python train.py --encoder_arch="crnn" --model="encoder-decoder audio transcriber" --dataset="short read English sentences (LibriTTS-R)" --train_examples=26041 --n_mels=80 --hop_length=160 --input="log_mel" --spec_augment=false --win_length=400 --tokenizer="char" --vocab_size=32 --encoder_norm="batchnorm" --encoder_activation="gelu" --encoder_depths=[1, 1, 2, 1] --encoder_kernel_size=3 --encoder_stem="single" --encoder_widths=[96, 112, 144, 176] --encoder_rnn_width=96 --encoder_rnn="gru" --encoder_bidirectional=true --encoder_rnn_residual=true --encoder_rnn_layers=6 --fusion="cross_attention" --label_smoothing=0.1 --decoder_width=256 --decoder_layers=8 --decoder_norm="layernorm" --decoder_norm_position="res_post" --decoder_activation="gelu_tanh" --decoder_mlp_ratio=6 --decoder_head_dim=64 --decoder_fused_qkv=false --decoder_bias="none" --decoder_qk_norm=false --decoder_parallel_block=false --decoder_inner_norm=false --decoder_positions="rope" --decoder_cross_attention_every=1 --decoder_tie_embeddings=false --optimizer="adamw" --learning_rate=0.0015 --beta1=0.9 --beta2=0.95 --eps=1e-08 --max_grad_norm=1.0 --ema_decay=0.99 --max_steps=700 --batch_size=48 --epochs=1.3 --lr_schedule="cosine" --final_lr_fraction=0 --warmup_steps=140 --weight_decay=0.1
Rows from block 4 of the text decoder of a small encoder-decoder audio transcriber, named by matrix and row number. Rows with one number belong to one neuron. Each number is 128 + 32 x the weight over its row's rms, rounded and kept within 0 to 255. All counts start at 0. Numbers have three digits each. After the name is the row's rms in percent of the matrix's.
After each neuron's rows are labels from the 100 texts, of 14976, where the neuron reaches its highest value: "fires on" is the input token at the peak. Only what is clearly more common there than usual is listed. The data: short read English sentences (LibriTTS-R).
# fc1: MLP up (decoder.blocks.4.mlp.fc1.weight, 1536x256), inputs 129-171
# fc2: MLP down (decoder.blocks.4.mlp.fc2.weight, 256x1536, transposed), outputs 129-171

fc1.403 135:113088163151084073097173186086090136125197133113103199094174079104076131125068117103156129101103109055118140152123123152194131120
fc2.403 117:111126174144096066092160144116154159111115146135110128146132107087120121138110128135144145141152153164129070080157077130159147121
fires on: " "

fc1.402 098:175081110154153106112160125118109081141125117124177179122133062156140131110179180086114140131106079114049113089147198065129100143
fc2.402 097:153136134091108106110122140097137109180163090138118215082137115137182111132206146131166078113144068076165091097069118176169077144
fires on: "i"; "n"

fc1.386 115:128078112110155127149083127142112154097117113130109114177181079140116133134163166111150119141149178157125192131111103157179133046
fc2.386 121:175102152127141152145153137153100103124133131094169162134213087108139120111139147159097118140153134133155128116183118131172129088
fires on: "t"

fc1.76 103:127106108103096162148073098138179177145105153139154117149129103187165143162137100063120126088210110139097138179149160171107112090
fc2.76 100:117106148095096150166098198140141158222116138134085155112138162121138172142120102114146194083140137135117146102116145115090069064
fires on: "u"; "a"; "i"

fc1.378 116:098062139106140102171143114108102150121145084178130123114129125113133141104159115122123154133141163105106099129149126151132169055
fc2.378 116:099150134130194180156136102150084165121120150125120099217098147130099079134172157216199131155103126141168107135124129119145132115
fires on: "b"; "l"

fc1.275 119:130126144111166149106028125131093089172167102125174146160124131104069104116116150101134154097091133118147189186125126136088148194
fc2.275 126:133084150131189058123098098129142133194183073066128111090105167148115119055204095059177170133118135073130143109149129087117169146
fires on: "o"

fc1.698 123:137147151166105067097121185126102111099158131059129176109090077151118127110108146092144140156092152081115140156133089087169155138
fc2.698 113:129160170130068142088145161112159150108096146161100121158148134102098138164143136141102192132123084157127110042207068130167104123
fires on: " "

fc1.458 098:170128107152156119105133101110132133121125149144116107115112106096133193154153160141138128106138172106179167101146170160108128122
fc2.458 094:110179122147138157189062206065070104129173092166103114112092171121180092121105151241102098192184153154141088065190148090147124102
fires on: "h"; "k"

fc1.255 089:162099132112105105119124187118122077088133146098165099156199127145125126117109121127116149138136169161126146071144122116141144080
fc2.255 095:142162164066148152179131136144093085052083154090138143122095118078086153157098130149133117158153093097103111064086154102122147085
fires on: "t"

fc1.126 116:140142106158146153172094101143133086157135116098160159153107102150108118104110124085100126104115128131151150134085133094140101083
fc2.126 124:113157096137109114150161139126113060197172149131123197137141105132083154080146133045171159099133118117099117062099147141131080086
fires on: "i"

fc1.341 108:096095100174158153116135127150101191072099129094135145178152117114136090161127090160208097145137188145094132129115147169156151151
fc2.341 102:099112103119188130074173139092127080147138102143126071123098156121146104146171178143125121100158161098094158166104085185163153147
fires on: "b"; "h"; "v"

fc1.404 099:219136148139171096163139143089097078144183143120078112146184162125153142119109098116180118171096141166128154149174133111087124088
fc2.404 098:177170179157051101169107125108128175173176078138099159116100151127070200103152098114090104188157081101101080194119129132137138094
fires on: "a"; "u"

fc1.739 094:126117117131140169167107064173118126172139181159184130104112140124237152169139117133155169141150083159108139133185139153139147135
fc2.739 097:116127102087143049146087095144128123148079131220143108122137110163134124169143070138107133094080118145115120119081124064128149105
fires on: "q"; "b"; "j"; "m"

fc1.202 087:194092058119070125068167121124110083106107135055181164079158158173124136096160144074122101106090183151117142067155135136107157170
fc2.202 090:172151137073132117128089133113148158195101119205125118111143156139144174133026171140143033154110166114140138117151075122132119150
fires on: "n"; "y"

fc1.50 109:082135135168105107157135173132101128151132147096177142124100072129184146107142129147106191154159092099108170140090105105141166117
fc2.50 099:115071067154090132105128113168205122113083153096099128176120112077061120185094126106095169133138092170086134075128107140194137138
fires on: "a"

fc1.27 097:135171158135122125146071101107110076137135154123119218143184142125093131092118084102140132110204067122128162137106116184110071076
fc2.27 098:133195150145177178157115100135131119151134080170148063138154101139123138128165107122066114112072103164121121114136098073140188117
fires on: "i"

fc1.260 107:086128167162175104176068166125140144110148139098039149152105125124094097154173087111109164113079123082090130122093171113157129190
fc2.260 101:129139122156127159144140150128082110172089083138112088176132172171108153104104094083078094136134148120151169162133179141172112116
fires on: "o"

fc1.222 091:136091100156100150110107079162177085139151090114233177103148180140095059175185163132114161093085182059097129121186171086108121058
fc2.222 091:137166109174149133136123143111074110107127118132148078097117099072087172074181101138130127151062104065166131190130189133114142184
fires on: "e"

fc1.155 094:155094076190172086116133151131128089157113114145115127066112078155175080102177148109175158084134185129137155132128139105160081176
fc2.155 087:169135164081114158043106077131108139087123154192199090120139125094129157121163127105087096172161164156130124075137113163096105169
fires on: "h"

fc1.271 110:061134098136151121139050120116123117079067150124163189182178116125159124134086112143135126123149168128161110153145118210112169132
fc2.271 114:198166229140124190129149100116116088120113113151077124146133078118119111091098119125106110087167145154175144157174109105189150174
fires on: "t"

fc1.488 090:131130047079091152068176120125102146116091139153150168084087168153118105136102104181158147138118119119112137064146168133087096079
fc2.488 091:150138130123080074167133089128112124131181108125109127080114130083126133138082163128116037190122152153116173107123174097070156124
fires on: "n"

fc1.228 121:074104142128167125133126127091101205128111115141166155150110109132168122111111108163115128138135109158143148116160089164152191103
fc2.228 116:147124109135196122171107172155125159134103139164147118176124086124094095114160152181175120118121129104128142160156150176130154141
fires on: "b"; "j"

fc1.371 102:071107137102078176110096126107111079152086178127131131080162128131147147096100144131117124084143120137162111130142105181118125204
fc2.371 110:184214131146134192186124076131091092147117115129155151141179102087118122168147117150107129123142142150173074136166134144126114071
fires on: "c"

fc1.490 111:118145141140109119196079098164082107129133117069131116158196113136139107130149139046116104108144169129120139114117148107132084182
fc2.490 123:099145114159134141075122176082162135165129078136164131169169175158083111144175119169116121127121147194159143105131086114123178116
fires on: "o"

fc1.82 102:124106114127129135089180124120120150118151114117147120105149137128075057137175202102164178086080186174105130124179176124127185126
fc2.82 092:186151123154087144103190101119177131125161069145160091122167156129104191104150146090130132142143116108082118146121138147077147155
fires on: "e"

fc1.348 098:126183140133080075141175163090136078149109100145115145102120110155046130131152179154167124103093165122089143106170146167123192149
fc2.348 103:159111137088139121133164156115107085068123155165104071162117175144090144100140135121124175159141135134154128138108193115114159145
fires on: "y"; "d"

fc1.416 098:073104135188191149148127142122110109137100089178137096127085169172155140119092179124102118164133180176068134117108110149076105095
fc2.416 111:069069127102160075144140170147117132107093153164148139144116147088148076166088142147095107132151110098082145167112160197137157134
fires on: "v"; "k"; "h"

fc1.671 094:179166070130189140109067073152126120071164139145123141083169154093146157138117104138169087160144086137130142115112145123127174135
fc2.671 094:089167130169171119199143114105080108116121060123109143139138115097173107186110140201120161117146211098148110190123103126119117144
fires on: "c"

fc1.7 092:109123140133161122040070165119137169086133153153127110127108078081116118125155102133134189124126151160129084156140110169129169147
fc2.7 095:148087074067101135130165174171114073112149070113147078192063146159131141143157086102131116093153197175170114160123142140141117146
fires on: "v"

fc1.242 108:150158173152163149189111167140093183187221114117098136108099111149118157113106127082110111090139101142076075204147173129113155148
fc2.242 105:113165125188115135138167130093099150191177134133162181127151121113119101155118147126087139090168088158111138148107112127123187165
fires on: "a"

fc1.274 127:202193138130089107187151093108121199145150159099126110098126126179092162124158101109133084136147124142081093135114160120128071089
fc2.274 157:176176133167094138151153139096075109161161123152073154114123103156067191091109102075106141093108069120104099161140160109112156128
fires on: "i"; "'"

fc1.5 116:135158169162107084108125143060074165092190179064134236119131039149084130151113087110143164118119114090061125130155132098129148184
fc2.5 109:133143127113130101127149197123130160061129086152115106137149102124131124143137124120053118165126101150074077099147114142173121190
fires on: " "

fc1.48 090:119103174155157106150093169145133108128136137139114133128127096178163088110162128158149134179132165175166143117181111167161136145
fc2.48 090:094174157144122152113165141210116154157126097164166079144076129148129085130139175163133148151161132091062130175139156179110123117
fires on: "h"; "v"

fc1.112 109:164138103102148087116181119126117127106122121120167123169114159194200147126132132149103071125112131134141123091067129067128075129
fc2.112 103:152117057147099133056143146133105061150101080150134115109109125163107120078116193076135123109114112139048120108106077103137109110
fires on: "n"

fc1.95 101:093143128176096121108089117137108121124122159174112109089129142104161100140127116086118225120140159146081144142138179198115127099
fc2.95 096:130109106055098089157164136102140162079126170165105104142151122120118152172072081081138109067142185139163118158147136120115116102
fires on: "u"; "e"; "'"

fc1.57 100:140195129150085162104080116094158144163144120131122129169166141092121085080108149050150098153133065074160094125120136136202118077
fc2.57 102:130174077139127127150113149125153092154154113121119125114108134203106136192143118065157061141073160155184144159154172167147071109
fires on: "o"

fc1.122 102:127032148170109114116129152081089134108095138095147141119118071131103143078071150086140117122148102105136157168138130209110164170
fc2.122 099:164165205139065147128117136130086207078139116121153161129112126127080153112103127160110145123149154129119137107177109113193189162
fires on: " "

fc1.411 126:143127109133154173111121147173136167203150103117150126055160120188128152137118076118137105112121167164142143132125087094093148053
fc2.411 123:187144104154139137143147157124175108167180089122118168133105105156107157137102066070100112096112097138134119148095145170134131156
fires on: "l"; "i"

fc1.29 125:173139157133131115207117126076110147152189141147028133176079167175127180094124131122121139120139094108094079126134175077192146108
fc2.29 126:092144138095079106145116116119095120164156054104122137102099134174088129076105100126147183171113119097087145123122115081139117182
fires on: "a"

fc1.66 097:167046147152195188153122139182141123207110094119098138161110086123167083187107109125126150112110178089155115154069118193134107132
fc2.66 098:120088112083095125132120118149127139184124107134178131153092147134112097203171067055111153120087131114143193150130126135038142132
fires on: "i"

fc1.743 113:189135126178152076137150167133135067119108086101094172113161131127119145074179158120158103115153158140076084119065085120180110119
fc2.743 112:181163118129069133148129137096123108178163145145131191104103135176137159173144101089145098118067109136106159109072103071180100119
fires on: "n"

fc1.450 105:117164115119079105182108095110070078067103170127156121066170162107062123148125225120113169142141121148137138147139144195104131157
fc2.450 101:163172097155168182101118080129149062157063117106171169084164116120134149161114162189152100131105197152073126070120138087136119127
fires on: "t"; "c"

fc1.414 093:114138091146187154113124115142102140134069123137117135050166162136124130160173127137137081141096171154121191094159105180181104141
fc2.414 086:158159095139152130159150171093080168096159156123095132115124147086121122139133167175108139114115118164186127056107102100105106153
fires on: "t"

fc1.204 098:158080131164109112114112145141063143206138094134176180140105110106198067128110163139133178057093079095074114166068098124117110143
fc2.204 100:142077125124125159163095077165152085109074144126140146101119103130095123072172092114152163144106103099153139148128136125133143155
fires on: "i"

fc1.83 098:156082153136130152131082102121114072148115134110050077138140117198090113128167179134158090111042145188079124160096180144116082157
fc2.83 099:147152122124162132142144150096156166144090102239141123142115169182172137128067188103198081130058192130148156134103140136070126118
fires on: "e"; "u"

fc1.409 085:124178173184154151079097151146133134168150141168073198091106143104099144120093127107126102117135175136104129117080153066206104164
fc2.409 090:111185113124132122068119100138193107145084131167132125101130122139078141130091175112096126109123138147075122110098147158141184134
fires on: "h"; "w"; "v"

fc1.692 090:100172142085119123119102128199112125163133163089177166102171149210177121103157109112157158133099157118134128157184101116095118064
fc2.692 086:100077119136111052138141103137135103111099102146139107153116109159137147078121116134167158062200158125115120156133097132121160124
fires on: "a"

fc1.335 086:151180142142197173131138142146122133159170092145089123141156104166177121169105099032162168096117177107141129174127183168182127132
fc2.335 092:123109138154187135126097122155107099155137156140109069148085123118187209130123099144133125136123081151169123122148171134115153178
fires on: "h"

fc1.263 117:113115141132116137143087170111113102097127143114120120162127173114125134141209131149152155138157182164148162113148164123171145148
fc2.263 115:148174076127125156140144148107134137126155115119124119145045176138134107096164230112166132169162167137121072130092146123163112121
fires on: "v"; "h"

fc1.696 104:089097101104128126091164149119110164135118175178099139097167154139160094123075122096114093090140199179110140166162132123133121038
fc2.696 105:113091128127156136134119123071185172109095075183085139108135115133145164199137090179074071122064127117175107115118135152103112129
fires on: "l"

fc1.201 088:126047092114145137147090079106111167094147094166157127165105107099205129086141116188194192092068168141153150148164102135141139105
fc2.201 093:157114095118146079136080113156165112107170186111169135204124147096160167104194069166101142163122119123097112122137149181082162140
fires on: "b"; "l"

fc1.712 103:121090182140117108216071141150127125116147120113156171111142081107153110125093171129141148118122201134165140117158149162135139176
fc2.712 107:186135162148098083174189111133103130155159169116137157137187082115089095115094049095086098136157129145155124145171107143166145137
fires on: "t"

fc1.98 108:106183112139166106121121107109172149120148143138139124102124163124122164127139181182155155167123203162134113116151169139142102150
fc2.98 102:100123133067114116157145125121157123109131167157152074165075147139145133155113083144173131115135175053129158122162174165121129145
fires on: "h"; "v"; "k"; "m"

fc1.318 099:186101124152134096134147162156104080130097119090136149096126147126112146084165159155096184161092152104100129144080156105100124191
fc2.318 093:187127075106125148150133083148132131156077104121101161092163102101142103187137125213148118107116098135096134082104066084124097093
fires on: "n"; "c"; "<end>"

fc1.417 100:173138116119097155086111126137155097129112194080145106111176161157119172117159147149114087149123148148124156101137122126082116136
fc2.417 105:094141126118156146081099125107156157089144201137160043141111127101213135217064080147113169138112123138139092087108156143067172083
fires on: "t"; "d"; "s"; "y"

fc1.210 098:058111116186159152145091116179079053140093104078122134135172081102114088070124115052148142128146138131130153124115114207184135140
fc2.210 092:116138151104094131097131136154126147131128107107104163164142068152148102148050171163133086102175122103129123098172134124141144095
fires on: "o"; "y"

fc1.519 102:109127151118132150145100126155109123090096161135097145132170123099116141125124149089107116087123182140134093109118126101112069163
fc2.519 104:175137132109090164133154107123135112130070186115136195056160159165111182134102097213125116152136145174104087072156113060123103070
fires on: "t"

fc1.528 118:108145114164102123139091141173119051117145129022095134155180112135146140116083134053139129123167136158116160110180110093122110177
fc2.528 129:104126071166141111154137133128198108156103109087168187125129162187109121112158137133162132117086134166145166123085101138143158113
fires on: "o"

fc1.20 097:132164129106140138175124136182133116184108077114120142185102053116163158151153125088111132109160126093108168100112142162118157150
fc2.20 094:112125110138089103129078108098143128141147146165078167127149130091086093137130096121089145145154089174061149125143117125096144144
fires on: "i"; "o"

fc1.212 091:099145133116089132038071126041157182165157123093154091099181122123176123163105146177184149150077124150139140093168137161174099185
fc2.212 087:171148149098199161142120136143153110084138077171155127108109110155138167155105131147109141160133176131126097166140137080073096182
fires on: "v"

fc1.92 132:121110129150123128136055149095051173143180114119133124087161162109216182110119123134125161157161097128102117110188122132112192112
fc2.92 130:104115148101230144193148053166132169114107146122124103185128169088079092149176137191145158094134105118098158151178120113089144111
fires on: "q"; "b"

fc1.347 104:180174134150132049180138091118110061155185166102082174179162149201116198093115114117144113116091054130089109092160102060137063096
fc2.347 096:112165095159083105115133140139074080194148078119181169068096117153085103086156139147154136161079165146137129107162115168160123171
fires on: "u"

fc1.217 101:112156138125121147085134128161153160152142096117091077106124134103106175181136107105141151110138112150113072174098106178106104132
fc2.217 100:118093129105113117183113105155141150150164097164075114151111095131174134171108113065045127100101116140122097186143191165118118103
fires on: "u"; "'"

fc1.540 093:165089122132052138097123135087096081153165163147048147067158125138125145113103108140184087103106092173137061122130121157122159094
fc2.540 097:093116117143135110220058137066151188089110113189124101105109111172145173115184116111083155125115138155120106147127154144072088140
fires on: "u"; "'"; "i"

fc1.732 089:062089132168121140104152111119129158114148111156182147143141133165179142150078166111128137174176127129121122151122117123151121149
fc2.732 090:149116083133123199123138044108117178091117123192107099103181089137176121186142053110115057137107122173143148156144171110105168161
fires on: "b"

fc1.542 089:045190112157119087129097116136135077140204154097075154138101119136203147125151095107128145089171099104142145125085096142166126112
fc2.542 093:119104158121117119145190116077094136124136119149131169110084124121144179202095130126108092189141072142127110109131155099143121178
fires on: "i"

fc1.331 101:162129108167127124134130113169130133161153155098166209153132096120171099081035113118145074106198127155097143152113091102179129081
fc2.331 109:136113028171143123098167126052060101113092104121120117122130112174131127114157122123168086185092138153170138109121084131155137096
fires on: "i"; "n"

fc1.240 103:180160091163150083108130180098114091093063121135156117072125150171053123094136197142136092145107111128104163099160180136098212136
fc2.240 103:087101147112233088118130147069124148094093146180140134165130164139153140108124178131103138185073076042087130099085154123130143098
fires on: "y"; "<end>"; "d"

fc1.653 094:179069079117089119075124111119103178090136153098155097121150113132149158102146168177122137125167182134121098149143132148141158112
fc2.653 097:097205141083178105173088073166070041150146151144125113170170097123136149162138065177163094110133128116131117119119102131099190092
fires on: "k"; "v"

fc1.330 101:168127084125129110122105104046142098070158136077136068108133142120117123173140173122155170097124174141100117089154157124153134147
fc2.330 099:100127152117169111158127154173154099092123155138114141077092167134128112165146107165112148137156171046099097076109137083175112079
fires on: "v"; "k"

fc1.524 119:090124143118118139150064135157057127114120080082110122119184117115134112098123146134093140129149174150165128162190137149183168101
fc2.524 137:169104134110131157137104122162122076095097119092101095146193083117153131111100111069133112098190158158159160136168083125168138125
fires on: "t"

fc1.55 091:124096101086113153152097099156150143174128137133197103112192146141235146184190169149091143140144162149127184108091140158112085110
fc2.55 095:061095130146172072124178089107093151127153106188091147143112099108144156147109124197084135180115174130126116128092131079115135146
fires on: "e"

fc1.742 097:132154165102080142122100183089161081106135135102116077055144122103138151191175121106133131147117153156108127194147110123109146133
fc2.742 094:077149145131152106181078147111133159090180152191074137178188163152134125116107099198076106132089168132099139145123135131120142077
fires on: "u"; "a"

fc1.380 087:160142117115133131149157063127091051124138125127140168129155146158190107138179135118143151139064135162124160116133136100142145170
fc2.380 090:151102109072118144163169095085151100126172096193144130146045130118130161134124137137121110172088084116106133155098121086110102094
fires on: "h"

fc1.144 128:105154116130142164178091154139113129149130126166137106131078138153149073115143131184114128121141151166119133110100168131144132132
fc2.144 124:143124129082089159087130179165138124110152091141125114141027111116141093090121184175164151143138163148113104167142129141150138124
fires on: "v"; "h"

fc1.441 119:092114144125114148137128182070092138090090123135116126111186153144158129119128131166135148122150141097159149119149142138159144121
fc2.441 125:148144079203140128186123113173148094099107125103078121136128149134114118079157090174193098144117081126081093167085168126098116089
fires on: "b"; "v"; "j"

fc1.436 108:139113165206086106140132144069067158104084145079104172142084062110091150133137124086127143082114117121145098129123174113144173162
fc2.436 109:167146127115071131127136170095127146109158145142087124138137098077106133143148134144066191164091110135124104092164093112212115137
fires on: " "

fc1.51 096:105055134130064175140107093146168155128102163137191128102173130203199118147162087142099124088151150202148176155131131199127093138
fc2.51 096:111160158139147149141128123077122117124124109143104187118123115109108149161118115200071092139112150123134164068122141066154135154
fires on: "c"; "s"; "g"

fc1.706 097:134153119192086158168076089123077116157111113090130156076217142110083115098066136142160111179134169147126141148123131159203139132
fc2.706 095:143179133112167138129105148120128085096158101127185153099133122113168112117110096206122137107133124191138097133209118182194075116
fires on: "c"

fc1.105 093:194078130131128128121117140119064163121126136143098141087093099166202064109179123103127178130171122128106150153107188095115093134
fc2.105 089:151171051062115138138150144081146126147127128153119069131182127170123135120106121121147139188121076140164149124122121147132127089
fires on: "a"; "i"

fc1.763 102:095135115126161110149175107159130068138110190073140152137139124145111145134123126103126148114184176159114130166135158125149130104
fc2.763 110:101107132191193164184169088147198108163143164113129170181125116192114122140097170148137081138098088121168170099054116121081091128
fires on: "s"; "t"

fc1.301 103:125186095107109118083170141113134092149090102089143152092174184158098151112108203087120105089144182145057117088177145114078148138
fc2.301 103:169108083123119128138121159118140108097119171148138061189114173139133144094130144138107128125094121102040109102124106092108135130
fires on: "y"; "<end>"

fc1.388 105:106137157101118147105080120041103161113118089126107165120085092086126151087141080155152174150160134127133140153158133140138107163
fc2.388 098:125192145178127199163139116167103098163089117124153054157059150137139127141170148132140132184150113100127128127104128158111110147
fires on: "v"

fc1.461 110:120129159138133137172068103158111129192193122104126144189156129164122150141158107095110170097106143073167124176147130145103155140
fc2.461 110:055101107108191116148121130089155119188185096154154110110102156169092132145194065082064141129130144099156174111149145117080151127
fires on: "o"

fc1.479 093:118136172111122106135139124197151047150150144121123165109171103138137159141131104137138130110128084177073161106160090164115090098
fc2.479 101:106141161132143116103090146059104140108086121074113135120145106163170202093075117122101169115139194128155113101139141078132149090
fires on: "t"

fc1.442 111:065158164145099154213073092164113084134159119090109103160132076108076172114101107070124112099101134128157165143127137118135088123
fc2.442 111:110104047139175146098120158102154095151089103117132172126136164103141094097193158082139170139107132152147197142148105093100140154
fires on: "o"

fc1.537 128:097111167112170188118072119162095132148125111119171070142094147157132073158146169117102152129115203171095115168159162184139111084
fc2.537 135:130048129121172139120162130156172120172088081207106129195137126102129095185148135165163150115073150166147152126157114229116093123
fires on: "e"

fc1.399 084:093135147138160177162129131114171068145094170172126106161119083108117085100152135098182154162120167151138197129158096146200133156
fc2.399 082:137077174152189088199137061115130129091135105172112069103102140124108126085108142138144155113143090105154097113082095060139092138
fires on: "v"; "h"

fc1.33 109:109127104161124131162094129102132076117085076139146112172093194080172142115141100103133196150141174155194162095132156148156129099
fc2.33 099:171169132174147173150090166146128116122144131139119105196028128116135093095211161189125131157075124112109051146183114143131162147
fires on: "h"; "v"

fc1.279 089:093167106162172100130138122108121145178175124099127099104119155131117133113212193105158110116111136136128103209122142167141150165
fc2.279 085:158072099063133094109077154145099114143133132154131093146117126136113159150110116129159093076180128163112164104234128124168139135
fires on: "i"

fc1.339 102:121167087125063094151100160006103170131136091071082102122134214137100170164146178170112151130097160117120109114120108136100136128
fc2.339 096:147143142112228129097151132121164174114109128177116083125171168126131144135050115125080146169093077181135163150111148187162154045
fires on: "l"; "b"